{
  "encoder_head_dim": 32,
  "encoder_fused_qkv": false,
  "encoder_qk_norm": false,
  "encoder_wave_strides": [5, 2, 2, 2, 2, 2],
  "encoder_width": 256,
  "text_encoder_activation": "gelu",
  "warmup_steps": 230
}
Rows from block 2 of the text encoder of a small contrastive audio-text model, named by matrix and row number. Rows with one number belong to one neuron. Each number is 500 + 50 x the weight over its row's rms, rounded and kept within 0 to 999. All counts start at 0. Numbers have three digits each.
After each neuron's rows are labels from the 100 texts, of 14848, where the neuron reaches its highest value: "fires on" is the input token at the peak. Only what is clearly more common there than usual is listed. The data: synthesized solo parts of chorales (CocoChorales). In brackets: how many of the 100.
# fc1: MLP up (text_encoder.blocks.2.mlp.fc1.weight, 768x192), inputs 0-191
# fc2: MLP down (text_encoder.blocks.2.mlp.fc2.weight, 192x768, transposed), outputs 0-191

fc1.54:542570536550461515440382473409435477462501424409516469438524498496490461457477424439484513456431528460441428499495495504472478420536558439536532577614522517501576479521534599405457460494438511505521580565442428454513443583432506517440495551467477548425436465472489532590570540490516439483543462497472577469532468455486521450476546516505438525538425518509459415534427437487506444433454475519433472530452548445544502443471569472454403484531419464429492459408501520439514458449462457471440479440389523425503475380490421512470474460510559420363521510533468522550503434454485541533
fc2.54:473463439542459529517444568529573492509479525477443503414438557467536470423483441418416533477515496424504452553467467474543570513505496440505469503628475315482453544512477507484518473543520437596511455479444425440560424474522565540530503617461557510429488588568454527478511555469511448559504539474500518512488528501409583544575517474512551519496512528531568422578418498450490594528516450533461452561441505512547564470458510486348543572518503549535436516495518539540563455468564453518523519550500458521416515482497498601475544478507413407484517560447554518442463547548550513620
fires on: "g4" (61); "g3" (25); "c" (10)

fc1.546:476495504458590453533537537456547578529537468400465513507491492441454424445389464474453559471467518588470426517458490524481560538532538395446585506557445476503505449499557466396467457478444437432491490427569465520429441465466491492603488481516555412495539487586506508452445522557504462537481490541494490530521504500532506505472517479548570449489433533442508429487407559416527529446495438430445422439421417460554476495384446511369555431495402490480467418506404367524496500445442499456493478480446554420417435515482478518396550498478544510432472510487487483504522428514513569452
fc2.546:570481562497435459446528434471506632498529593473490429539462472481471512424473499463498511528553479532541454436521461462464495508504608510354501508417422401504478447463467530512459469424459507443410551451546508535518541472451496519445420517538525407463546543525527397465503536479457436523535503471505455499465487503525409451484502546568522436602539525509511534469557532490603492452471471599504485552525376406463569396519568579510527441475466450513438482472503493426527597412482470427579483531426552484464413536578435498557554469507403530501513539513481473544481582481569544454
fires on: "<end>" (31); "b4" (27); "f3" (12); "e4" (7)

fc1.680:484482456514578486489543554535590534465453511494500527418393476551437457487488427477522494458464429471524511479428390614476487559486479580516488581541484557456536506519454478489444510401435544482519557536649473564496470518544483532511497416561498482478465423463504508494448532479407463464456568438474550434548466543489445548546471509551558461467427506489484535395504463484545417545380492544419479522468505499521503451498515539527406478517469474517530409531441479499439441391472518521456470486441450393522445550405442487529568416432455454491430551401491453493440440397476505400
fc2.680:512527512512562482503594493545460563527492550501498481504515481576562480510559485432631568519482440478514522498386375542470521546554513529548590510469578586438538425532458527486531524535407524477522526606473425479452441491501410436419519512502591520494451474435526444468429453538485445462397547460507509523523562514496462433493480561517513473477464435530513513384521499509457505590493532553419529500495424438467457608431534531475503467496539468455449543551493411510399445447417509519371525600459495482569509570510503447527555491478603539452431477415492430520464497474420551527
fires on: "<end>" (100)

fc1.318:511486561496473511527499511443506559548437463467516551513587455601518589526558542470538564559463544513526424408538494488540563470581560418457466456540523547509517398538459432454562562515443470463405606409487418504477453420488497513549527489495499461433457460568454503509559567535495494534540507566539541476541522529424581451487543486530564512498382407408417517466428567414561383445450501459524528518416496473547510488502533578507473494440496504464481348546449501558459485461478544487440544462439531493393457450448495505523518489438492448521489404570440472534512559463434430502
fc2.318:468482486457427502437512550483529470473492626528499459513474491458443418413566469452592579536439495412509569502476544465547455468534474549465444508487510527460444536460509613506513512536461530433499516416585541557526455497548455547552547477539513529486471391501517533481503495462465487567566607471518535531521493576482462465432501569530531442487514555532520534487533564471522455563445633502501565516433550503485417596622528523567453456434439498520487479467506461565572505468457570494582534547528444514590437436383430441494446541522481449648426506466463490514516410581471424474
fires on: "g" (39); "d3" (20); "d" (20); "c" (14)

fc1.293:532497374463445459535460524432551463401509425516492528466504575489491479394466553464493454534506444537472490484474475525496475466458498452521581557453419489469485505553497504415403537491500486556453462428488476598516509459589421475528517424555535477547407521520480511535453562424525457557555439471562422537455547563506479515525474545550455377465512430405502399436495442531485419496522481485462450412462506550476499438553539518411511391564462471499435420479438505495556508353495402453398515454436446516413485479489544567460488514460561434533538468504465427478482462441567449481
fc2.293:503468384466437514518511535506535548484479521538501508499553536538467533456533442447364519425538543459499423458428436503502508527532499465435586463559485465515540458515445450464437478420540435494540446486522503536600415471498506542444532569560576428465504454504524497504574523496423413561536443423479484538472463409440487562537524464577607530550555603577517448563432514442467573464514502511535428604477485489605513438486515517427494456547496538539465465516434507451409501480419453520503464514470546466480624536462541585504528445491461513430561514564521556415534536475473649564
fires on: "<end>" (51); "d4" (39); "e4" (9)

fc1.222:525563433565459515475497489550535428476456429435494427496422444484543509508454467475433461460426447474420436454495529500443496534463481530487436585472542553563537508534479519387557541506525606536502617557486477479493477421464550544493486471469536409445440454492569559570502453424458541426500440559476502594472641491461575518468477454465511513531520545446445491551439403381462484500432522556473491565546508440498466417470482515435510524503448455502544532506463509479518486425434474444528432546474505543498378419442398459493450420423510478490495439450431398421427460460546526501
fc2.222:443399436517449550494471528557581530536425463490490516484496540575557451462407518499502488491480417490434464545519463534498509504475559420508599567532497500417526476575465441495559427422521430487460508427452413544405481462479492556529503481491554529465473570475491443527495467561503458472539491515531525469596442483452512515495463458504559524444478479584510544528482525509545439514423427649418487473489420366505538548371543545349604463496597510470535583454489450531510459500513472488487529594496528440440426566434527549365540450471495543509499506441470456506474507514559486521
fires on: "<end>" (63); "#" (37)

fc1.394:492549498565549533503532439448513515539466474472468461534528485432518507482450492490446432471541527503466532467467439490450507580472505471451583493508469514471624493546533460470515576423421487492488474533577436508458517527554467433542504468544502443485514524518549452493499600484497467504543453564577577537555504456512490626482563426519525537488512494504520435535522376440512426467451472421325449539515454501464523549488562414423506349542513433519467397508413472466423422442442488469413472418457495437457524473433478530435464489462521389467432429440470432507382461447475467481
fc2.394:559456513579493547385521500486533576455426457524472549522504424445411496598551501476558506475526433525555476466498433530497563460513540583485557417529434553435581465448475459546440472520453601535497530472494466505531537485442509454479503562547541462416526637497520407394450521525508450508559492482513444519514599472582500506524557540479527482515527434471551507510507359503485514453553379509530470525548387453511508468479533508520520494491443467566358495607486523486448644496476445411517470541475498525522538491522525517594493501505472552456505421548509570470520598430478427514
fires on: "horn" (97)

fc1.674:502562518570561498560396572477474446540442436438421497503521507502567512370440523366455547519539500530553456556504413531512532494521526418467490552610510513495534460547455548511458430510428489504501561561437453513501450558482467444500435445550499466524486534496507508495500491487464409537444538530511508522530591504512545467504535598595610529475475547508530396516458523493456421402494495504437474495426477476451475443525444560459523487530431505505422474434437538518538465438451424506506418440420492392416385438491506540386489415481433463462486471440484445445460408488538474436
fc2.674:517515421498466520574519508492460521554376517453511571545524481550574594443429527522441537473525427404555513500514473508496574577502575425401541513551417448474521485520442480583476396444520505578503554539445479454547448447469553489454523577505581406389492573554497526538479513555554551515494485415474528498442501602461472456500577477621474438567502492520454521490514570488558570521602363509466419498410434530420518499475512469545514554526526526478423538458509534485491529527546414469434492508537496480412480484529552619495552446450428429446533509467505457498473488506458547473
fires on: "g4" (100)

fc1.127:512407512405468494540450561536491500553437515468554492536497570509513551489533558426561634479471555511588493485529454534424547531486551481472472424520500475455484470524479473544485435439426517484465640359524451553569434438520533528530491555524546468487461504488512515506441442566495443545612503474463488448515585548436457489488457458573564461502463432514503421469494493421462512523419495559457450541401372461536475511446557582404555473464355475506463544486486460542478430528504449503482435580412519489424418512501428490445562484535481427490445513476469517469547523580469508420
fc2.127:521437515506421469459472446501516481438390570485479553581520486504496568465543523528594578564457510564545557527529581496457559503432494508512485481515514507438502433433469500568435432509544494437588560400497498481573411483464465550502534558521560442449512499631567433432501485456551493576545574492470603492489452497458435408437496620438481392507529525542487407511547503524542443526460480573562525543506456472492392484561556513536524556440462528561456512484497488561472502505462493480562456596620484522500450482507462492566533545536404434515447487613511557514555508598501553483
fires on: "g4" (95)

fc1.97:496462417511517527551508432505535445515488506530518576522468494472455415542514580532496512505477442515409495395521439556424420407523478465577500453418557524546506441536540545433570564464469546490527408486531441433555471425474464558496497524512470554519490587434483468457520413483526449523540542521440536625439579447522505478434508490557490523569459482543428490531438483535584443490475404504468548432507518488561480480560550458448429475559453424489442444399395553408429472472530454413473543542443436568483592399505438520512568540507449516524440488463402497443483486484516418568
fc2.97:509368465530428481383544509524598478454523499563516444470486484591460512510560480542526550584509475557508542477548536491533440452488478487510503451528548606387510498480523485491491565507528452474501564467492420560459565484501368492512530440555512500496500507472513519508556472512579468503509524566475497526561421487476506551454414378468489563510496528541499528531469606582548425444404478504515482535481497465481522580562583565453446453605536507506502537489512517588561467635447583524529600618516544474489539615541528513484466510514514572634533521523466527461411463543438528544
fires on: "horn" (100)

fc1.544:524488458529533456519497523455408534558431570446497479457526477470512503418433477459422553503465548553529463436509471500440526518541532401407499538506467502472546454520514562397461522479443527422422595457491566480519458554543469435508472518466575516531563535513456472581479440502455485549447518507447573448547491449433559486480517532578521505510471571501502494541499521489426481440418469404440432463438440495461469515419448441508488433460370464449427448451426466548519372433417426483439458437423491417455445434501481467360461533421489454425435465454465421489545483483520437444
fc2.544:505450442531423573550506523495518517533445565490454502491512487529570578432480515494478553477506425416566536507480492581500570561538603487344504495592505476414511487492462519496407409508527484567503514463510488514563424426468553553509492547502571427371463591527509517448468438522520510565440497394402573465406499527492456519497567482577519456481528483535545474502529527581537579514547456520478424560473497515411543481484467481495587558533484521516463553473480596514490522555516346530486486520505509439474447539588503621525528483472394400437493605444457517495511487518501518526
fires on: "g4" (46); "g3" (39)

fc1.633:445525477462535582516522434510487546466509473499455432486539512491482475509498547509536583419395504608494556506549490489479470487529565502508475487557486449496598513554462514520422496420500540505507501379496518497438405465546446521535520435475508483424493461444476479533588567550503443552536440550542555460505484506428492522461490491456507468444423522416464570525444529449468434526469527502444480447455449484492406537464392578477429420430417479491427394469437453529486442475450451396519485467547481466444413381351426438502537523472374417448509447496485466513485393523475456436
fc2.633:468514557451554519495506493518541487468493576434485442558501437476441494542516464459616569470423434540511520478495555499538486507529501491428539510525457465428559471542511534488422506404485504510541483409613518533544473502612476431435556466528481502538467447476504448498594572536439475545573531583576606506544482513489588500545422567497489505478527510469392553473438516489445429513502451530515524461491477489499294549529499525517439549391501497527543451476523434493520529479478542450574453507538469482531420393426517393506504544531466423573509456568518468567622430533531490412
fires on: "viola" (100)

fc1.348:511523497523549586494484499544508522523429461494501395453441396472465509483463521510574561412392435621425577527517457509477502504586541475513467554517467495423565485489434491508537467402452511528527528390497459542452530488491387506515570451511575451445488424476448400499549519534505501482522481575476526488474499541517556605482459558495573507526434472460448547455451514506419539455512430489386497467466457447498449562402412620501443477497462398414459421441513474478532466492470503383552482568492453444475442450434483451443519522505460515512476399484518398533531419470515497470
fc2.348:432478530458611569500490502558467476436524445406433423494498428500494474572510500457578604479438449563617600431502517498543513537563554617437539496554476496482602537553559530537480514488498569469427490394633462508507461429554576511484550472548509523432463522459490475457561582551516501550539499549515596482466531506522570520521526520530431531462468483406468521433469427563492406477498461496536505446487488454443388485534405462510460540411515439441538468509532512547450572478447517439458469442517482534560463422494499435511477487468490406511503518542488397519547467523479432400
fires on: "viola" (100)

fc1.247:543427519435547520521505544527532400577582577488527444501449571595445475507507417508434558567533540531575473482522507435502576508487506429504452609472498476553523494562457474551424537471565475514475484494447549474562430486519473434501529452552500518574423545448565495488436611455551507487424591499524580523447483468497410580462418458538490493567470508433530457468525467531473444504556420558565454535498472441443504504501450516498509551455532440496449535397507452474454410432392568490507455506521528547430417392521482553426473444603459548463437553582442482450443543544553489428
fc2.247:425372553499448583531514530573537536477514475483523516613527520532505559478541474531567594444542453519589546465559519539482498495529522502497470489513516422471492460466596562525454513571528500507442479488532449440532495473539541537433603529468506481459473588539580478519499466513551564496423449497480428557443442595571513502515443440548413477602498516466522579454500506513605531559576428468477455494452533483503521479583547502434496530537572492457505439475550467442583567495563332463537576475561597510447512491506504522502477533438402557507498410550501545466471424591579472410
fires on: "g4" (73)

fc1.526:411510495493520531497530506457480535517421420460368465443448405446546430503543532430427469456480406533478489453552494434456540599561571560521532581560431500457598508507496467474492470425395530516494546505583439502460554434552483428452502431396577447510528554425470506449480552405506433593540526557516561468505539476455481520491577400600400578528443423493540517455443419557488489479504461440443461555469476494514533460447508474470462459553486442431439470483517486372481463461421476467498516442396470487452431478487469467510491459491493510505525442421484484449433482470498490457
fc2.526:494518425545589568418460573529546471622506534530581491474453541475536490467484508502483506455468501601488565513431490520491430531536445472435559449547437469467547428527442505503502476474500513586455476425459568545571490606578466533532511599624507494509482558582515539520519540542497446562490497478448505469515528526494540604540448536501625544420534490557535499485439518439541495466619459500522484483453397515585472565487493573491541490482501508509439439540565502640572390474591544444509512550551542546473530494479517562587600536512416418516442489571524579515492518517467496458
fires on: "g" (51); "d4" (39)