config.toml
encoder_head_dim = 32
encoder_bias = "all"
encoder_inner_norm = false
encoder_subsampling = 2
text_encoder_width = 192
beta2 = 0.999
steps = 4600
lr_schedule = "wsd"
weight_decay = 0.3
Rows from block 5 of the text encoder, named by matrix and row number. Rows with one number belong to one attention dimension. Each number is 128 + 32 x the weight over its row's rms, rounded and kept within 0 to 255. All counts start at 0. Numbers have three digits each. After the name is the row's rms in percent of the matrix's.
# q: attention query, key and value (stacked) (text_encoder.blocks.5.attn.qkv.weight, 576x192, the q third), inputs 78-116
# k: attention query, key and value (stacked) (text_encoder.blocks.5.attn.qkv.weight, 576x192, the k third), inputs 78-116
q.63 093:109132205110131113120145090153124093119092140097118128095127164092165140113131111159114146103160198100136182108094164
q.64 111:120099105111137153077088156105096079127172129123110119158109176157141123102103139144170174148136159081107048074084100
q.65 092:131135101085151130117147171160086073122187153104131100183153189137110128172085163158177195151138162137113109100116107
q.66 094:132101090145102111108103095145162176124116164110124117116098201093164129191083084098177113181143125131176177128152158
q.67 083:109151103118129129107116093124083110115139160087079135138156137111076129192108159127159174168186161161143123159142089
q.68 106:125169093187121145155143095083147181088095147115128169129181072141113164154152146081121093127042123130107158117139135
q.69 096:148167167112111131148092136115154179140101109111157115132166122125145102073150092093124101100102085064107157100166172
q.70 093:133083184118126146123113157081150089114140105110119146134063119104156114107161159180125182128203105097095082120118139
q.71 108:136177110085158124181161127172136148169072132123129113131140091148116162112126140115086081112090098149114147142158120
q.72 077:148109087097107139173163125127116164129199177122157131166122119154116142135129175135170104122034162128148119087095122
q.73 098:117178145110133143196124112140134163149059127127176145097152099123154123085132142122111108063091118099088164084121137
q.74 094:168102097126181128096168130185122108128162103123096130131146155126094130156117151185116188195197145177143084122114104
q.75 096:074146089161127092118108116118095153123168176086075117152178090139115119124134121060159074121059159138141104126148150
q.76 094:088172095118106151141142125089095075062134110103161136155164083155152107083114116138100111067097095140062085158097085
q.77 105:112097103170092141120107119115112126084127159120131141134084136141116114184125137150185176198174139171156113115100095
q.78 109:128120091152139102114124079171116172131058142093115146087127123109124119187065087096120104165141154160153203189161119
q.79 105:130116082177136074138131089118070120085146107128128147115109111112111098158121142159144135164170110181174121188121087
q.80 089:142121147075104169170093139133121153165142073152127109118117141137141121069141141092073133074094096063086085128131164
q.81 092:080140102088127174159141174130112104141114134165150154153161059180118142120121165161093093091082102130105099089095093
q.82 120:116121137163107101103126109132129130099138130113111170140130122079121139203131147110191130153162170184170133138110109
q.83 079:125099146153067143107127190140133062076129174132106160179092185120162133178129099144184152156133165143133099044087132
q.84 079:162145111124099113145132167125100114102189173081102098157131158182090108141200164151156099146116116138113128123097058
q.85 085:099123078124159126185157089122127164131099086164129136128131110125111122095129171116109098088122130166120168143172083
q.86 092:140159174075152128189105117131155135162066121129130146070119137141120139092146102135098063120098138086117186115163194
q.87 100:144087143142096134091070098115107122070150177134098133116111182087168091182091116093204181125175193150163101104126169
q.88 095:144143173108157169114089149138171186122098095125134101124162127157141132066098084102080126128082112079076131108150178
q.89 088:145109075152127107088141152125092080094125120135091101150142146151110147170127138184165188160125177145127110113108108
q.90 077:116156103122139148137085077147127123093143123138098107098144137145138096118088099115061148168164148154135126208154153
q.91 084:105150138152082127113082162065112100079091146142148132127151104135154093095167140156106089082149141077080098102075125
q.92 088:089166113159121081099136142095063068073148145121081089169134118143077084176119121082118096124074138113139064120130063
q.93 082:118178111124138089132110147161087086095106115141136135142138077130102132078080145138047126068145120140107103144133102
q.94 104:146111120097114124091095143106107087094148116128089122137077173106125081097129135171111201156223159125108105156094133
q.95 088:159147137115143089133093109225099106120039046123132143079131096128117127071084115170010142152194130161167151157162129
q.96 091:152074183177134160127144109147119102161116171103130156177142096153193157172119152128116118127138134156143133084122120
q.97 115:091142114098112166129090128114134190126137085198167099129167099161075133089153093085114101120139134115104133171135190
q.98 076:168114157107167102128125114154103103192092124079132107137152209147147097140117126125158119171114185160188138087080073
q.99 075:066097089095098083191149170138094163104095154129174123087144144074064058136167126139120080084136103115133154145142144
q.100 079:188152134113100163081152080139107116175164133098105147125110134165155148176164115123163155160159109147114101097069075
q.101 090:087083193145104134082138118112157100138159119077146131146132122122159158137112168113147177147133172147161191110098120
q.102 101:148133171127139089084157155158170059179136175085118156120109121133143152141114126107113142164100145125148177083098105
q.103 092:166118196132136106079130111101157070129167060131096131141103130107126126122122143147146164134117170106146101094070125
q.104 084:122116124144130113151132157156086028147109120086111117177146136089191147174114158146127125152092166103148115063093076
q.105 097:175139108117157109169141106204053136186082154102125154117145185085098112136110050196114120126113090119159161176158159
q.106 070:159139086140161102127121134157117139103118112160184088148133135105127066101087150136096105069092115137085163161175186
q.107 068:162135106124143158124114100052131103064133149154092157107117076144161087179104189118187146099130064157116107111055118
q.108 105:085127127151110125141117140125132094099090147112119116205172055193178178110163170114131089080094144100090140095160151
q.109 098:208189144168147108083159125155090068143102143089123121161114141096179136109130144199120114167103127105153072078095119
q.110 081:091118123170106128113117216140137096101142127069066139190138141147191156127155202143130113086145138122117115050121149
q.111 090:183115201156156114107092123172130063139141177039118120173130159150171175111136152104093138129115143146156136051123117
q.112 108:154119140144141114089140143142130087141151186067108123136116145145173138175170151143163139170138167153162134089098063
q.113 094:176137029159107130177152131125065139093091147140108136131142122158129147140177154159142114122102093136117072146162111
q.114 141:122125131115133162119118131133162156134112086158153129146138135159111125101137126109131086073107100110072131113164187
q.115 089:104083162089179117104125093123155087156111063097143141140169187087134079140087129127145147137170163092151135122079144
q.116 085:106127145076154150138154119150145113143154139099125099102139202137178153112070122125092157162170158111122154128081098
q.117 092:131142149231070106127150170143120092101112182060075127139159085174163165165165187146112097130084143111105164064165120
q.118 108:146107145175113109122144126153114060112131151102083106153121129111172141154122130138172132168136142143163143093112090
q.119 125:109145093068152105164107108068130199165118087179183115090143158100077065088113048109102129112131114103126108185164151
q.120 089:152128125135152137140122133106093149118133130116191065146163169095101088095136077156079054094102128117083137124146136
q.121 127:164092144144148123103160126144145097127158166086131122156115119127197141127096188162123187161143145170174155082110114
q.122 138:099091153153119105111148138121100088126147158094118153144111111137172141161136151159143164144166161150149173105096046
q.123 081:097101151087114186121110103105180178147172106099165084122137095153171164081090163045128182126161100086104182173077129
q.124 101:140158099120145106149157135160099064160144150093080151163085127133192127140147166163170149131122146146174121064083072
q.125 094:160126173133131099130154136112124087162183172117130121106111146139178174159171176106137154155165133129179167100118083
q.126 085:087140046137154116217151149144089134077129162166168133161139114138086088131108104154096083087134121089096122138169117
q.127 091:194146168162091148053118120111138127126124188075130141169124143111218150139111144081078175134089127156154138087139138
q.128 087:118139103145167074143174173141106140180130127119145137123098191092157086112090087138091143128113081099113186161142203
q.129 111:099128129142163072076080095156108098122179107120116101157153121138131083179122127111172110165154140161167089107116110
q.130 097:154093133193160074097093101167110095115117158133152125144089189079124138212156130131219117157164135136136086127090089
q.131 120:094131116083157170155097151135158125153122133141135127150193122154136150083129158112081095057090136113083149132163136
q.132 097:116134079098088151127131152150139128116162138144086067178187121192118152096143162133060149076135144071087144157144112
k.63 087:159120156125146163191125030151110111143120140139132154118120135120077133158077055176143125182118119106059099092138056
k.64 111:132197120106120060162140130102100143137122120102124106106144183131087048109155053063130058117105109169133126142148128
k.65 088:136177123109114084141119134109085127114126109122094154123122158114160078097131075076119097095092111098156107113101101
k.66 092:123111105109126111115117023109110150109085152172100161147140158170193105144140106134171120134130113123154107121146107
k.67 104:108147075101119075140167062119117131162127119167135141082106168138151084099149063053133119128154165097159106113170128
k.68 098:166078157168123099072119101123168170114103184174122126166076086144138127150122146103111107101178170143175153103139192
k.69 111:118135175166113125068083179122176118101106162110156108160138114103105173118139203190092152092106103168094125150149128
k.70 089:129111108145140160151127132136067069132146121076121103153159141137086168104145104145118127157144105132117144128161108
k.71 106:140138140170103205067115160140180137152125155110120117123104103123098204137112230179143156111101139148135130153099125
k.72 081:173110162180058152158097144122153124092081086121112109125115096100126096064164119108116155086104129108186140098114134
k.73 116:134111161153141130088102190138179106119106181119136109124110075137129166145137202197118144114113115164122111151139143
k.74 111:117179073095120096173140073103089129137149106171107166097121181145161094120111039056159120153100102124113132125137098
k.75 085:162144123156146090107193075108170160128080135166153170098098121075140114114142142111099103140131159168119111141129124
k.76 090:112097179131102096084106194153145129189133142109166123129139120113104149098144173106052142076157181153148103135125168
k.77 109:150123073106136098181164075110095156146134091147124128091114185138135089126119085040167088125138140126162129097120109
k.78 117:113162080107158122145172047112127151139140123179117138113105145134175160146106142109190128157153121112123102109116124
k.79 113:111111081078160105145153097156094133121146078177138131128124161122156100124124109066146091158163172113172092113124131
k.80 102:144112156168119123099119154116151094098115187103131119158118115129079195095131184196085141103103111160077149148135143
k.81 092:128091184162064128121066207138189163178098132120127097093153099092085138109135161152091197084137169122152136120127149
k.82 119:129151088098159096161171057123108133153110096153117127095104161143172074119133069073157102149131170122151122127141102
k.83 083:158135079132160078172163100105088145130150076140107142085151172170125066106101045044106058121119149148164112107124129
k.84 076:149125184154119090193145169125080165164138133111122124106183166141155033095132055045090116090158198112153131133100196
k.85 085:131124165114092190084087156124161106178144096119132116135119093117147202136160177163094164125141102115110123105150165
k.86 101:126105166151132175060092146127148129138145165117151106170152109103094198117117216223109144147121092138117148144138130
k.87 097:107162058123138058180171045129087117076094144158138113111116132164133080132141093086149051192168118125107113118147074
k.88 101:149135171167146125087096189116165134121149136110174134171144079137087175142131195169109171090119094170119104163152152
k.89 102:148170097110111067170162093140113122129136092192107109092113175139135071114138069040143073104144175115139122119129116
k.90 078:094168117076133077082137092127096120184148127197160097142069183106115121101126109158114139144091095148065108159112110
k.91 086:138098192133153098140140159161124142114146145138147133147165133099076132097119183150107141093123122162117094124111158
k.92 090:127143147101098101127176145121129120180101101151098163098110141091106048094165088076120152092140156118148121150147112
k.93 076:093113144145125097090146162183127111166122165124100152125067130078136097148118122181075129114147176149126049180120129
k.94 111:103135105114119109169186104106070098149164107153119108101134191131145066133131042075140107136113095101090125126133096
k.95 084:077146075077164146076144148117099129132192125139179167114081145152116177202125172180179148167117128106091070142103073
k.96 086:118181110099146133143153155077108138122093092146074070173150186165170138178171159180141134128084070150134121081130125
k.97 117:133093161135104064138074119164122110153149149133152149101065104080097126038098132129129110132202149151145133176163083
k.98 074:135145100137202190152114124148160134095054097102142129116213158166120104221176103182076120126115153165154104135119140
k.99 087:114108187147078078128103086173121120146189183071137154103081126104137140080134136094143081130162171120150108150123118
k.100 080:163131057121184194145178130074102150086092094116162124171198156135125142145103104113124107128080103141101110089138142
k.101 092:136161093122167142143137106101161114114086099124083110171159195178188171222146107129172172122050110142169119116139132
k.102 096:139147134078151183103129115103115116075064069122128122171196159203143119207155160157121170129088100126127141084113165
k.103 087:091155140118166174147105161082118119133115096167133103122143172173141130170133126157150110141096137084168119093063144
k.104 065:066200153118193132132189182127151080176105086144120107152141162177178084173194115135154109091084164136113129093161157
k.105 089:088119134119138133115144107147145112118136180106129197093149057103095138168111109140115126143211221146141124168133143
k.106 077:110126145142055071147110163171107152185172219142115131087095119129104138060122134098150128142192180149175130125152145
k.107 073:122109141122121154143157205112131125184152161132126107190188169160136080107161170133182068075059123106125181105082132
k.108 110:112126184102112089112126154149090148194135177173144173103037133118123087063136141103126082106174105098144150109115110
k.109 087:108145098193133129171170236149084108113134093141127171112156102142159121127156144124119153107137125126105146097130170
k.110 077:083176103117156089132132194099080091182159176163138118111063129154105095130132138104109080110140105079100149093137126
k.111 087:124147134086164164147129111130069094133062099155110101098150153175115142169155122180096218105099090117092165137176153
k.112 101:134186095084194189128188099081131148096114074137112104181213175202178125210145112153129135142055106137142142095141141
k.113 101:123113125157086075130145144125126108152186194132185167098053117112117098068122142089140105118132138114079144137167153
k.114 138:138119141134069084136120151173117093171151162130143162085023084071068088038106136102104120128172133141140151130136118
k.115 087:096166115157194145144141123167137140091082121109104114103136177167151102214125090187115151159102145135132131098109116
k.116 094:125154094153193198120144116107135140110063083096101074156195158151166121169170112150135174153094130140132101147126112
k.117 091:102133197098089134136161153129127122157146156165160155096040136137094107121123143061108091156126112094126120085137120
k.118 102:134173104113177167136144131107110152085087073124118119175178125165151151192173127134135122103095113125115133074107167
k.119 106:122059132141077121119090081149117103117137137097141137114115084083082119078069072151139138125186173130125144187124105
k.120 097:101074117139100084176117141142119139165144191154147159060042095058101124078105094081131138154185156147131127178160124
k.121 118:151151096117177191114143161108117122085072077150092076165190142184170132196148155133122170119081108109111134092141149
k.122 127:135148126094183145143167135083155154073078097111093093184199155174187137230155154130112120103065126121164123069121129
k.123 087:175130135126149149143116073075164148074077123146119101172151179148123156171145129139122194159103070152116118112126151
k.124 103:133155111152197146149147179101117158090097079132148134167228161166185149185156141151105106119100169111111119122097136
k.125 094:144178102123154166133156148064172136091061074108137085197180172200143153213147165165144131142058093123107098107112155
k.126 086:114111132096074065091113102157142110157203164127147171090041078066117135109105151100128088155210172097123141141115106
k.127 094:130158063119137184102138138082110133108103115136126081117140175148147151138167130121128192112110048105131149129139171
k.128 087:154150177129120108129021088125098126106168106066109121090147168088134167136147112153139138073086142092158107087109173
k.129 116:080159058111141094127188172123136114162160122115122136172153184177125168124129101094135100102111086146073151150098140
k.130 091:097117102138127124136174164081156116134149188159147147179137124142189175148132179083164108066106066117075143156119149
k.131 111:190125164146163165135141059154136136121096157133118154101092113109140107134130142142129125142144149067151135068131128
k.132 101:160152172140111141155142078120138163150099124138132135086139127114140085127129161133125085151149170095132142044113096